A small image autoencoder, trained from scratch.
Model: encoder arch convnext, encoder num experts 32, encoder layers 10, encoder width 192, decoder norm batchnorm, decoder activation elu.
Training: soap at rate 0.0039, 10400 steps, batches of 64.
Data: trained on Sentinel-2 satellite tiles (TerraMesh), 36250 training examples, 18.4 epochs.
Rows from block 2 of the encoder of a small image autoencoder, named by matrix and row number. Rows with one number within an expert belong to one neuron, the router's apart. Each number is 500 + 40 x the weight over its row's rms, rounded and kept within 0 to 999. All counts start at 0. Numbers have three digits each. After the name is the row's rms in percent of the matrix's.
Before each expert's rows are labels from the 100 images, of 14976, where the router gives the expert most weight on average: "colour at peak" is the nearest of a few named colours to the mean colour under the peak. Only what is clearly more common there than usual is listed. The data: Sentinel-2 satellite tiles (TerraMesh).
# router: router (encoder.blocks.2.mlp.router.weight, 32x192, trained with AdamW), inputs 0-95
# up: expert up (encoder.blocks.2.mlp.up, 32x96x192), inputs 0-95
# down: expert down (encoder.blocks.2.mlp.down, 32x192x96, transposed), outputs 0-95

# expert 1
colour at peak: black
router.1 137:491542495526536509576515481480560529506518539467540486501494507447528504498440589515525530547530562477516456467510476442420484572499557473458481513478480477447468500406536494474500543506442521537548572471567448457449558497483566503483541431451537564471547548532581532497464522546467485501
up.0 134:541450508466523518438519481538548504495459520471462435522537512516476510478473442427520532520509501493492380522540471508456464470496534464466469518518427509433453448563523530522505514477466529578541387459551546544484520458487478458422487524530533494496552508486436461478532520511524558537
down.0 120:411432522514501547573490471453512477484547527497460494440485487490560544505410490508507479544469530510531551443485510493537477505508465514545544398538556480517489496461540525521539474484468547500518524483441444550561528592559492475553489483472581488443538483481505388537489489449416471566
up.1 078:552555480473424556403457565517531471546470485453480502490552509487520525390480549476516490541494502475506488495534460518531540500491448492517474482519527554462486573502576511524489458554497439481500487487530509423513553549586475489488526470513497517445521460504498451503449468455514491517
down.1 074:546541541463583476481548497547560520505504479568580648515456468504466518510451491477498486545480489478499541498515506575513507511504534479511524571504590486546550513492513382490463444507472527544476456515477456542525557529459489499509517515535452485411522514510542526539405465524515500531
up.2 113:486483554526510468498467545503505493488567458521498476448524490544478460517484484513452491498472511537530487482459458487472553451559437515513548485492519510497523502457557495513501478457499599572425517515373480558454522493411450537534489471475482419524512479462480456480551585534469548452
down.2 105:457536413442507508464527490511489386571569506462389525464463429499511511539506511481507514486520509535465517551566533501400501534524513510519485586460545534516485519469531565546552446427482465555481504510531506466519584517509504524424540522456556540486490519496517483478489568491514504470
up.3 102:500480440497574512447444502534439486513550483489548533516404454457511501495488552537542564437457562488492553527558525544477466448504474582454466501511501565549512489496464505481537536546486461566448504587491434608479528552484515544533419412524517475419574521446462456471563463505503527496
down.3 115:461454558522542437533557480485484502468505528531467521413532523489502487518503535494513541511554489506423511490478460506539526448468499455471503487421443548419444446498426556487489516495501556466576559537549521540531454487502511420444469447504571503419508502427464501448512517456513477523
up.4 138:486376506460482531419496528484583496441471503522495443452470498583491514564478428585488514468573440467526456481492473497540495500514487456477506591489511468509420500509451477444478523549473480461493509529555548421535513522508517439468473556459512543469475516521585507502504478533448472539
down.4 127:538490515496452528471568480519546521522463542526520475492482513498499554506427446460497437449483529454511542524417453548503531508415518470543485502488541482502553532523551486530530556510412567478518481509494479492493518497529536561526494503503507501445465458481532476509497525655495483464
up.5 100:403540458570503504584504431518503480453475472501490502479451485447522479576471540492571463465473603550510500517431459491458519532543511550458510474484492542491522481471494439539501514493488451457491493462564467516523596488470529439516450442469522504483511520440456551514470509432427523535
down.5 108:501529537511550559468476478515513456460467513500506462469496533484502428520517536449470532455567520455446502505454486562541499404507474477430467522452464447416475500497545551476508541489529505499547554528529481490561490458483520472540484432460501534497517527456492549526583511476530473513
up.6 095:528509482541544470508535513501538508510466444507435521461480511528470535442465538451449491555515583552487490527527479496490581500459484546480452522531435509500462433521480562516468472483490565510508555442509529421558497497496424489450522503428485565489477506441444510535486544498504497480
down.6 082:466567503555492436482505499472488495465515513503442567410499450475477501527498483490568453538520486466460547497542464547536472514531516472460492520447550478456596533572436478531524548475387462479457546477535553526574466517550460441537517521442543447474525491501486534461449572536508487461
up.7 098:522523542469475446522510482542430457519533510456505461458510516500508555470548559470492473468548492540435504530444487521510459510499506526544550556465484575518552434581564510454535494494497522545447458521480523461494549556457548433485498537488440515528567427534489379517499507506456485470
down.7 094:596403479539573425547514503488520530547544545523545558445567538397469520505505538530484484528465533514481430589529493568489541493500503553498452456478501503505466499428536561470499537529468489499433452500530517518492494501476514524532508459504566540432484485556517500495463483455526508485
up.8 103:488453497464509539539507517500445498526484424449513569426467525492492503503543515543474432494448534482541513512526466546473510542531487481508523519456476459507525495478491488518503480483503562443519472532540534526463488500476515507535471521472550502488468489450400462510437618478444493517
down.8 109:580475503440500510454476448520511528552550451527449570518478532528412453555532524558489530545511538492441518451545485518436448529522432449471486546578529455528519456475541498472490502481548480477547464491488437498521503504413498544446452462550507444535495523527547511531486555471489559480
up.9 066:430523486509515533569517508386524494489531517515522545445551519515409534442501526510562412503461531435521562477534483566493478493500484567513508521465509443512536486480547456488565478541461535454518526484456533526498488475483417466598501476456590512512436510490457480531528475487451557484
down.9 065:530436565558539485540420550531484488557522511542495455541487455479462536538525563492590522536483500470478499497478433563562507460513444499465513551487492460587439508491451488511494605448556469529572524433474477504394483425485436546486537480515461526473554488440480551517457535482462524504
up.10 065:467471518456428499472523506592565561501471497502466482524492488514488510441529490550465504487564440562512514502477470489500530568486536561484510486504508595512420543429519482502503439471439412496476499477504507490525476546525511465470410541528362478439525540480459484525463435523539519534
down.10 078:495565451493536460462564521462425526443497512492568571478457499540572511465531470533523550542478474552504488540481423502439547454507524455524514465466513500583443509533469588544418428501437470535529475457507506425492503521510496518418574445509438510535516498485496422462506429508505484565
up.11 115:480457537495529464466459533468426492512471568540496518494462484581561437458535505574479506465447411492604494538454496502555470521512514465465501501470449534507456502485479456485496518576473499520576439492540535536531477494544527598525549460497647450513464460496471459511574378516536528494
down.11 114:585570497436553504468466537554482543541508427480479482556511546429530521532501482524527452480471478534513463477591520495424493464534530472509461509529520496484527499498537540456442501432550497480496446442535479468505444464493603527509441494495583466514508487541544585465521482520433463490
up.12 082:509484528559427479547552490527511515461458532424513437468575512528536562582486421467482543503479473525501436470469468472526479574592445517501517471449503519526480511564523529549540562549518454494415489573483494511489485502530525515452543519527397551536491507492490445417472476525437501536
down.12 076:485435553539491491508501495484521571544491491557476497454553433470495548504555492529452547457475476428485459563551471461460489471508541485553559406473522532530533415513497488438507464512456514513455553448420514463509522571492488552514476483550513513507489438522567568514461453481500569483
up.13 034:430524555542531453471498547489512504441509491491484570374507487560495439441521472476562484508457584513503402509512467517603453603470494528593509526457557441429493524553432483502475519471470505425478494532553479496571467524529505583505513508520532530512503473475522517496511504492529450471
down.13 043:569549573607543447465509484539506479550503461446458466469522441475499520468534508458470476546560506499478505430482466538459503577487489466444436476485480530500489518445529497468511484538455541511473500613629488512521490491477522524537546552501526488532618584495524401488572536521516505487
up.14 074:507524528525546511487450527510465429439516530509489486436518539467384469471482481472536533441481519511510527512557461452498460466486516535537508492460530481508548651509503452500498563500438453558454569493436509549489439456531608531478479450494525541580519472452472477514455499522410519494
down.14 088:510473548490445506526511506509463521430505520543521516532450541429476528508516467460457483495462480469465501580501506457468501509535509536535470551483506514534431493613468518486547547508471402494516446508552538498494512434535487504511501488542454519546489512487475495543444564504472470547
up.15 082:459504496451457507477497494438464542553489534520492588512486483468559500454489474431580517491512483526469494534466567487492540506518467490501498574553446548498482456475536469470472486490441571518442544487404522489560547504450438498507585566534495523521510499510389478501447419437631522497
down.15 087:510521525491506513503525525506518490498505450419570532521417433518454536611477445503536530516505534505531509537520452565604427477492494544481502538504530460456486571491457515461530475500539480467408535475528515526467507530478522533476476489502519418537452546538480506520494523442525470483

# expert 4
colour at peak: black
router.4 100:512467465490484521501567417469471446508527597471605553548522506501542500456593498589441482520504472486563491429559498477428562472486464548466470480438499489465535572531561452454505453544419569514549516513517520553512555538446523469480521507561466461515501529485507520510535455472499597462
up.3 104:564559541571493500500531444462440483547527503572501558442519513523449463437453498459483567470496474496525491504457488402543511459526490559471486481442443487480450498516441486481555517488499512460558522514489516543520570554539535534534494441520472493499512474548504500499514540488488466556
down.3 112:549520466556482497483451452491531539484492494517457470531427478559552462581457490475573499534532595530487421528479540509592594484480498542466485526473447437472512478460499526519527584470504559518490501518539476515465512602507504528442493511454560535485407515495513502467477523468508517512
up.4 140:556473497493564511507480414503464518499521518509436444467541428522511489491610470561565493488458482469490505514485451466509514458568508563529474516514497526512532509490469480530483531436501529525491525541495519563539531549476469479495476470511476475476532536442480440439475428466547480437
down.4 109:466504522547541514443576584492488498490549519501483571523459476484495480564524580598470512486466482513506586486510485542401468499489460481425448502502476512479489525529443512462473491468496465468508471487531515497449492454529429478459500499504464492517506500485483540570408547447550475442
up.5 073:484511575447497423557494534458531534444471575519508428513436493501574491525501506553425536438493490457482520491497462453493555502554519496523499476479457463549547488519554514461570506473461485524511533450448525582536444443485488480522496452429529466528564457443480484519490433566512498459
down.5 088:546533471536569465474442433562490498539573483475476533481560478556422554442558468514528554466514431473504528521504491479440480517551494446500584568482474495577433512502465519560506473538566492487523509497512533473576421528446527540502461488544482515576548548554548516490513466460521584433
up.6 085:554541527504530563516550531433488531486487554512482516429475531515450518538496498479517552502510484438486508466523470537473488464485506531511412486536488571462527474499548529506494508473575491486564533430600484454548541549562451570519479491548511481431488512503488479480494508487488430560
down.6 088:545511499507488489458470435472488503544403567504535562487562529474403495463470479503489479518522455495444493511473459559527481527545497523417485527459526548560432459463516567509536454525517477480552432498477528484491506502543524526513489485525524472495438471425538530562451487424480484508
up.7 113:480495552501503459453538488501501475531612506470449547525506563501466470558479500451520498489549485418472487545544452446423504435501504510559438521479458572463475513446504473491462606472497464501522448461493470553542491513491583483557505536501463470516541475502510555486490537525486509443
down.7 121:491525501481431512461529455481509507439504591543513507444519461451503522511480438411463474470496504468486427568475527451566526530450457524484496493450530528508500514535445557535493488481487506556472547535560527509503507479536495456380470421494477478501531521371498564528560527482545504494
up.8 097:498478504541471440511473515514429527553460492530497467457480531509485433437501484502525547507453580585469491448484466476483476487497542537506498412560501437602471551524557451481475472510512457422526555485491571521524458495520454511512497509474462460463415566508497596507502500453489516519
down.8 091:540556478500464469514521620480470497465476509451488535492496495507426561468559466530476469488507566436495504465486523516595570505527501593431506476540664486509480489507514468488423504592525448533562581478454458457558506555540468481423541462455506491525532528448477497484556526527494480512
up.9 057:528420444507517466443468510460571564483473479487492476415513561518429485507568501562508523584460526480493487552467526444467494457486497563501482481489513465525472527456465536449479480439501476426473486480460532468539508479542543566523493540477586386518537503489506492516550502520506481501
down.9 061:492456507406511454463484455370481565452495540475537551488561540489437528465521497490513434457549430513467401581536527492500540452538435590466418393512526461433438541557475505520481422507459438479549486496500566500497429545557509502531536510460475489496498436529453509492454531460490441432
up.10 100:483391511414577486516510526492523475517480505484462526434514474476476470482469557448481474478503532520435503419509518556529457604510472528541615527483469529522486467464632481531564455467560484529523502482537449484501427520497487501489452481448544502518502441518486488535474430452486513577
down.10 099:541557442492466557473557483520465499490454468495559509531479558528537495514540540508523365510473446536471465493474515451520475452494538488499500534586480438466512464509479600414430518547536458520521516461500464530465549479525522519563499527539478596567470461518463451480545517413474515439
up.11 082:458531498485540499483540535496542389524519519472416481493584514522477516480548527447518495401507462481442470536529612418501505539454445484494561521466490519531458546536527495500522497498584485462469535523555464505464543538522550488527453559460517501503533568511483492541438478456515512504
down.11 069:510465514581522500499545583451476514522540511557552423450580555585501463510547477478497536452513487501472609590526451521471581522519567515524453462454493462450508507567482557469484546511434478423548482507491548500559561500532494465517457438525562505528517406531502559520439534519465496468
up.12 086:471431433629478496542518436502494495523550481547519475524472495494536526552458431514437488535563515500501498508446436474553456588516451553592487480498531477493556500565468488507494509507563461471493494495502514491472505486544517443472464491500455485519480479474494489578520507454502539523
down.12 096:479553514460477490502510471529517534570439535484456470431479524452557501577576460474448562524556497560475444510519412479505483552489489498473487507525550556453533547580504477495517479409475513537561439475571451464508514518524509529533452492439509458490469516533548518443492472573475483514
up.13 078:537544611511534492490493451485563563476474557484535473429486430454559510510506539464496513493466499516517497491534475532436419473487468553492437484514532411537519470474483445506477560510516511463492495467509525495524506489542566553487537516469509442532535412528462476475527498466535508477
down.13 084:452485469447529548495560441535533502514482503567434549481530475529472549505511506410482480513492486537495527509454481531469509518476543489432505477554417526468431437545521509485583517526518565452535483492481522550484469513569496471464589446471493520458472571424424521482459464497505562551
up.14 108:476514512427538481543522533444512548508519594488481606493478476505480523523553522521421479396472495501444454503504567488485452553501505456544455569479500501573475595587427499459496545502492508523499473506473491419508511525493536512497407513471534510486478588534485457496520502526497517516
down.14 105:543493491517480494454567484532577543530529502506531514458460498504460471564527441460491517488491487477477519540468425503434442463494474455475500535455568518464542488530551519544488493547465519495543421443450452485536483521474503491474490482402459514493506461522490444467514540448534506392
up.15 099:490498490571485488506521562504517509518488524527492538486532564501491463475520530385524502487457517505510474496481409475448546468443485445473486496559550461485545515449527477533464571548533559456581521510653535448514435535544558459527507487531450520479473469446498457463468433448463558574
down.15 110:518472466433499536511510492422434488483485526554552577526507545488429553492441482478522456491519407463529539432416542501442577578477461449536499497498507534476482457484570475525506467430532515562500497520580544534548534483473526525497490462559519470526481505484519489515588476479547506504
up.16 107:510461476553452461503587496478547480558532409533492614504486494518529474565547492460537513546396481473524496498473396527584462536462463550553499528529544515455472529498476475482520470509541498573511526520520433538531486458494441482551534432548490430543479423514445544539464520466486597459
down.16 121:506561525467511440477538516527497546471390583479566564531544559468515529492516497491442492469487496562439487536474603491542493483529436524548452506552555490532525603547504468476460501510512492481399527477525529528418512436508500415559466503555497484466432524536530525542556522520494461570
up.17 131:504527484515554411545467463462500493524533534578529515509484496438477495565513507572499523459480405535416490521450515491569450533516510513495530524428548471456468472481566491516536527475509466569537413519527443501498469490575505505579438561519489495435471467514438524465512463510482459521
down.17 121:518517469539516539499564499529504519493523521528549482474466455465530498597501448462499510453525476557477472482513528469524536532521459526519448521545471483524479506485515450569481530486538507458490522415461465475460397497521517457467410422461473461549522524586504571570491487458472491551
up.18 057:587507547536472509478414503435559503505527465505508547470469467473500510503475451555551427511425537537474538530523466481501518420466509525445489444605489473464470502504475486541535527544522492460512498508480467459492514562481480501488531460488476517460570479452472425530477491522484533480
down.18 072:423549459423490478448531419538527454563482514493499514463557519492368430459488512508482476504444513510543469517476525526479503445500528503491547451510465438506502524468461569457446486423519500450515538539523519478602478517497484510483495551530534451514464503528555462475504475486491440554

# expert 7
colour at peak: grey
router.7 081:530485559524463477452459481537518510483537554534499522516555530433504464535546498546490502447442530528551453508483504469511513561494449432448531432480571454475586481495487471424457501467528545511462507495436510487544579466489493503481493485532522507514497552578504513511471481365552541500
up.3 090:549520469497498481521445515490484448491481519587483472528490551521487469497500471543503376531523503505450507510457478401376460580524492539490516486550567571551491522488553496559501504567508516559437470481540537587458489546495557508481501520608494511441504538475564481428444511474528467523
down.3 092:523519403536435574532509474526494542498573434487517487584504434479485443510465532474551448516536511481565458434547459454508434511505518508482505448441485534572516493470571498498507494545576553456476499517516474477533470499473543412583393477444478538454513523450503426451525513466507457502
up.4 106:474514436536555456475523501416463569517528582538540532539523501542456449548610524443535525507521518488476449429460521547459510459459442500489485527566559452471452493464513478548486483513451562528546476563551501494476506451565529518459498464453479510537451527553514504575507512545544453450
down.4 112:472467574516487474444483474476580462474494588549484490501533521454452487438476508536496481526460465444487495563479445484540494425473447450477550558475449497583474474523482446519469523491433450584529492471471503515501497494418483547433514532385492565506437516554444552451477504467496466477
up.5 102:440571503457496487482488472545496470458495469502511492504470524472406466532440488498509545559512523575491369507449502512568517450503464529482522495505481576521521514523507502516519485495484501521462450469503476526584464497517585499486499471498426431579470543539510491522536499577511460496
down.5 114:532466482467548491471479440514545493499489509460418492520491490499498468554464537503488448468548471433525444430513478589534531566515537417497458509459497542511509504577452530478579493416528587532504599496546502558503465472425473525527507510557516470500469538576457512461501467487493539493
up.6 101:528481510491569551450497462475522549460476586472585520489488485510476522462465504493491541475508532468536454441493481538443541477481520485557590534492486485497521503444480491527522544482467436537521452547513468450494416500481492453470517495505440496458528480500530562420463511431523542530
down.6 110:515499496538464491512468492476487458478470583537462525434454537511444493488479495409417463519566521546515570511515505491489529513455430493494541516442529440521483453550538573450554544473535445508518512475490546517443508491477447460418442486429519491514534468505568512527515429474489455520
up.7 101:519537502463485492570398514465562468452517450542486526540472530382481528626500490474459486438451516509531511463554529499372492478457496515424493536528556434480496534531489466539508511439515577519497494467561502527533531630501420454463486497516552450507517586537490460465491560566533420427
down.7 075:538477495490395515504460530505493469488485505565472493500474500451438410535521541437449431512564531531508483492459437501537490394554503472495550449523536502512482549514483473514514519477445486468454533468555547517548512519510535459467473478499515481474495519500446469472440463490490500336
up.8 108:461510502543483463509530494537451449474512487454429464543527454463459530559512521574544549460480500521486587446525553521523459493551495537557533496454509503445439550484445522513495454441475541498603512509547467498522459453445529482442519564478499428527481470519494472546523505567447518498
down.8 118:497480465462562409494561496539576417505513561477493549484531461436499537473532508461602473489482484501502464550496480473529588544469596473513499477510522529484549619503537502483602466524505554458520503546496476558597449461508419597558505447499495458476556508518472469474505500445469500572
up.9 089:510482559452526420442472481473491487515484501486485465537508451562490541532536520427492493574575454499598442521523502507447484550568549517534524433526469525561479486543449418495455549530485415504411560482545499435447516516469517538505527556469451494535458549512511519485445529505499429509
down.9 085:551545467529559588553510421535498529501466537535531500531505494495468453529548481526511512487491390516437508509456426511528505484430545550520484486489439445508502583494572516469487499494556533543497509468520451532608503531534517489440502430413453513457487536480483503497559455489536505481
up.10 101:489416486485483515552499476537507485465484458525495451509502509485461523495496509590502472542526426573519504522436526443486485546549505449523499523501488590436495410478456507491579467516484512534498536441511503542528481464500530382460553496548493508492534437447544525505511441508462527497
down.10 107:512585507536491545490516449467414570504525525496468557512518489495496529480486522531500572491491557479445496501501436445495538508469429521487499495538530528492486475431480430542516492503434509474478440470504437388542472455474513479529500514536504494535488471481423464547511521571498520504
up.11 104:478557513492546605535513462553522502492514511511566451526502484510552490477454431468472509472516545493494519520556581497539521566362493487530426563496549468486521488570462505466425495446512492459535519519396440401512509453469445471424487506485526533476477527530562536478468531512540515526
down.11 114:524544491542566541526473544494475510509545538550520537408480463622521514476447487564467555518543498460456508471510469514516521506497515478578488546560524433430501508550521522510455553554552474522497510481563521527556550479537526461443431466505544490452511528483565559541521514535544486497
up.12 094:534533458502567495551499430471481588540532494506506519511496552383484384458476525487564515398485436497530527479540477553412486492528427524560516512564488474430468493499539504469495526488504542506580478526544572485493441417512493445557490468529533522542471478515432510528497469549549558557
down.12 098:470482561560539496499527474515500528491487481511517454477471444424453538532452475441529465559419489491553484544527455498523557462480551541501590470507429493506481431533482537534443475491490506460421573468531516530496558471509495490517470529384482531433524422501482449508468515459449491469
up.13 123:492436464508468550488498509524472545499376429463517536508469455512464515492482524387499556535486496473503492457555532542461558459498523566496512528538470482522484463510439528496517527469494558500547495478512518459513600424558538490451478557476538463520587563500468501478460570485521451446
down.13 134:453477529533520531535479524470499420410463502565551507478517466526529454454477413554485454509497425496449500541501493591526537460493481504494502496560492539447524470537525529470337496458521496537471523489534561566505536521475515571502565457484561535472475481509440617492477563493501542517
up.14 103:525466479496458444491508471501476469464489473490543472458464498518463498558430536437487560539479544516477515523438484518483501533566491522468481470519523477489488584520522438417501513523471482484466567496481479569504509556500524508463607458510458456528513536487473510526468528542469529471
down.14 074:451483450496444560474484504451532450510544447583446542495513473509501515490544520528478487503465441481494459500454419452556448462509495482555512456545502493517477491470518518497482574549583503532530507525440492470519529502431504415485524470511435522550415496438443475457525470435489520443
up.15 136:498530471518504566487516475458504465468525425523470444493610571448508498446498510502493404469495542431532486539530517490524469568454503452509443507510534540535471516546520515479484450568503497472493491481516549497450501490530483515544510446514484516497450459502490567477492455391523517521
down.15 136:558463533526471468518529507482533590483548513523510536535505460506473442503542547539515502455549483546582520489543519443549486402499492517493470457473523452463501448598545552597500409506483491502557523501562487462501468494538483473399420566452514518550540519514558473536512422496480435451
up.16 069:477512532515543430580410452470542495485461493483516527458540440499467465479479581465519475503458488527573503539566511453466403519561489498505517441494479501473503430496474505457511478468506493391516494456502487485431502573484494495515493506504526573483515559539455503487500530491530492514
down.16 052:547527524536472562487464458556538529482469510486438508462432546446526460476505508510473415412517480465454470535471446535481486454547461522506520526473571510554486459469584466451499575563550600457483542523536481568491498472553463452485493489518480511520550479456490570540468445541531482498
up.17 117:528470437542515512543480519519530535460459453449513514497532492562482468500476530519481601453469520528545481530535503513531521478509512517483554524491444460513477472459463508503550508528498452508519505455477549515542543578506459470527454517549490484525570539521541538440481464372532480465
down.17 108:462418477516499512508522496447475468504574548492472559454495513585475598429472402490482467496526526446438544529451453454479431485458501500584462471529555391523500414486498478525457553481535449544531501507483510446594514534500528465498485541480482524526501491480527523525517539577482528487
up.18 089:541509415559565575549475458474507525484435530530504510491478459428472478550512615520470570489472561500490472459518530540448433544494440558482539548498474483428549465573462467508530489495478461499503458524484555542447496482587498486483494521544449489498494524481486519586536444485536550495
down.18 088:504498448523536506442515521501518512504582463529464553425540451556455523450507448475497492498539441534545478536442476476469491510507512443503517549517547446465496416424521462497471530429589400493511454535522459510494526472595544476450453531485515489480529585470477386444516472495508468418

# expert 25
colour at peak: black
router.25 105:602539521531522555496481503484423481451517453447488513578521464503504517465495463449515546491477603435518484456553494474438524542440506544530493557501474448501425501508520442482535500507533598489563552437470540466522505518503519485444518536536565540547584559461493586519500471504502492427
up.3 090:523483487514550559464552478525570492496487520508482452470483490484555525443482489488529521436563533565480519523484513467511495469510485508510548484474523540531469486560489495536515405485523521525537575554441479520542496497508449484470477504455489541487500464479448473427452453459489542514
down.3 100:441584471414501530498493564468489493454520451480503519402493459527438554482535509618506481540552550482470545492522528444526528492475458466469470500494457472395488541500446545517462463485491470518470463445557417535511514519568487427527538526511505482515542549548495481519478540561515511483
up.4 050:454548548487485489521455515509495471459537547457525449472521564542443496455531483496524452485551554529558468538525487498578472493539464526539525538470525454498518404466496636460563457465387455569476523520490498547456512493433477553474568479503550424513474474483511452525524498481522443539
down.4 048:429424491502544562410500484530467516515469560498478468432521469485363544552512511453520512489530533447463456472484465440477471528447534507468502538506486462529481470475489515432523536482483479490494448506562445487522487452501451428418537482527520408496494601522461450477556506482503451480
up.5 099:506433490484523540447594481498576438450510524503428517482462440481484543476508448523499520463494481541437512554493517497495486485486550501513478412465487503425493482518470562582489463539483506519506507536486448440540478499581412417500498516436444447471510474495511515552503471528513554499
down.5 103:494532487492499506456532522487536523498553517485483457397448450570472498498581543460484459445485470501532525543471487424414533531494509444415489542522489513446510537523474472506508507504485474478528473476459516499518486530508503587581488422496522476518509544530526506399478514510533503499
up.6 078:447463491476548512528496452512501532433546493487501505493554468498550504543445506458521420550471413476494535500444503509515548518495490502513505531368488503515524457495470564479492452533513530468564405502501462456474486422521471556542500498503551405454475497527497454509553464452422576489
down.6 073:510488551533373557533413506504520502505431563476503491434438483485494514515428454523462490464512436528456553480524515438595574492565552507485472467428566532518541535469507563496511440429539482460492479487523508589545531489465481457528543473522518500514536511484515603525525462524511521503
up.7 118:461478523527517548520560490494491439483500523492416529489544523505458540461483525511485430450567503508481525542528533464500549434479435432598484492512483518516511515523581499418432482440475521458586506465505517493533481485500462468479522524470524487476492396452494534506483440573501533537
down.7 107:464522503518543543492502538513611525542487578499543454546529444450522482558557507431492507550494519569517457508626484504486516500457529561450503523509437537482403540449435478519481472524432545527500483423500526502506498470499463541445499497445494536500461509441522497546495506515485456544
up.8 070:518563509455443514550468500524522466513450455501509574473514445506575513504472578504491487499492559481478435443433476564489544562442532505500456413523427418506517518433505532496528505498487456538505480455526550479548442488552506570492500411469585521571526398406515492511504491443534535443
down.8 061:464490474472433483482463437519544465510473467492519503503441488496512522451506524509470454478490502535500465537507517436418564557478511522514421418523486536504510508462516527487506423511515518491509437442438491415502519532501478450462510464414582500523512525517481480461548460471513509481
up.9 105:457536535508406456555538538434521450448504492565539473488454480528467535413522538570457442483511524526485541491515541537458460471495477432533479509481530513511475489620518531464490496448491559498565517550461484516569549499495482472487572453469447568566456487508484529502557412413483563516
down.9 121:599513475527518470528471529511563500513508470444513486474521506521467558494528537573559523475502508441485563487546536506441497475572489561502470535522488509445521528491508429556577519513471527567515471484476510527559480434532487495494551464458498537529507533549484538492467470530446479448
up.10 086:485438530454487428487425430543446547405446470421450441525500461485484523525526423531528494481504503499566529519471513511528549506535525532489514477464457551457489453518496488546462518516463436440462566475540501456524516540551460456497457484543488469472531394485468456521480438536554530542
down.10 098:571553571488537465509533508471509449452486524476559560485561472491494565507501587486458518537463443478464522525458487450494495527528429483442477490465514573514463549469500503447481539508558457547547563474468512529591521511517429500432550453525469484525546595510457577487485490539524584530
up.11 130:450501499481486521421468496466490537505520507540479503549518546562487420507524529511449449528520497544516535508534495549504480538410504459459506587419405453437501501454495510559527477469455466446443516539541594488516577490523473434514503541533498523468493524467519531468488512492514475481
down.11 122:557500455475493509512462527457530519521542505523547436546499504511477502449502550580487470506487562484592542458532475474453495449526470454482472522472484470569512439551545489432508510515559424537484539596558472486512472517420461541478508474522534481472515507530490498484437531455505499395
up.12 111:481491527492481454579481426525466475521493453536430478547471525470490502523520525507510548625468533483494556555506488506480452451531507504550499522539536498502467498477439481418528453502470408431547487505536487586547505434485369504425528498475451568504562548561443535535460581552541491506
down.12 104:578517529509542518446510542466450566471468437468527486522521529553417449532478505531416521503496500570471510509512518476535484526469556507566531552509424552523517533518560491519547421478530545501506465455519477513492494475545465583450581465495511470485459525505462490475470408441479547474
up.13 127:468427471482521546438487526449568570470420497488442558444527482511518475493498451482522461426547465489492496543497538435478517483531520552483576471509549581468442487507495432461553531486485476569564529427551470540453487456547463478463538517571547494462455459500515513474559519579529618498
down.13 122:550552541581423473494530529574516591471520588537496522543472470511525495550558514495522513516471472528452498477560499477539497526406472526515521484507502571514451433470499507538605430472464492511574539504530545519491509490489472469455467532547453481478523529497493531539485501519495487526
up.14 074:472498485447566476545549468486495582487532497497509494487493493512506482488518518488486482481415582456489405462456519422520534451488538501484483529485497461488588472459510374473499495575507473543525461431501472498509528507510443534501494486524550490500501542508546522485452466497550490504
down.14 078:488481501439577549451510550475434479444413506529495559512528449480523525526458527555515491519469492511458489552492505537404565496484541498454506529561564511492556530564496428475422478468447471494510521599533530509487473490499491557451533514537577480525529467572433453490484516547482565459
up.15 108:468486495550420489475518490461506561533475471496566450534467496522449490512571507430557487508512441504449485460466467473525472492536484517475541513513460582509436427531592439426522472501527535447503516448585498533447510515611502487497550468505518438505483555496445451512462533575531526487
down.15 106:539591494462508471485508476496511408472420505518579453466476499435483468464425566506475481577460508539473458469520440473529465476472424469484496499492528559567520470572557497513521437445533461434493556514486462539509501400592466451440521459501456451578554505505442551489443570544521502452
up.16 101:449584528495467518539543463464508437506522471520528570508483486491562510588484463469556539528490489512492534439443477490509537465473471545505497519545522537487519482549464499438509509487511442421469449525507466520482455483497446482586473493491498451485504503480467464502525479529521550446
down.16 098:585518499554463486511513561594446527513549537490498525493478511493505531506522473499488489501510569577470520557524499473542505517486495521520463629446522518468488473537466525484508515487494521531486460528455519523455473514390495482526423514510549553444487526568549439505496471505492529583
up.17 110:437435459514463478441558517586518476490544488521508586511510499562483440494501551493506558488406480492458511563511449454537461495509499495514517465502530537555494500446586496514489468472499482539511537504492440519548522460479485516451565442506473512486480509484482531417478475484465504535
down.17 098:455538508566436505513554427466482561452479447518563485446481539548577475441550489448553497497489528508541496561541572492491548466478484485559488454495508499481460507521556506529566535452476568528531486419524506490469431482513555542528523564505486585503407504496517479452518551553480429568
up.18 083:487503467502509477407449530436496521442439521454496582565558507525525490550495401481465539455483538477537612495484502513549528444495556521481486549422497474512482458454444526520516482443510540471474482494575532530472522515451506435566483512476496467434544579498503460478467525432459505497
down.18 095:461473465506436495437499441528434442526524480471443521542482559495503475484495487482525540479501474532482481449474534570501446533556485483568449464469603451488467536462570521489499476501603461506508496555509470506423551544492523428533516487551502461608533449507550479460488497489565505506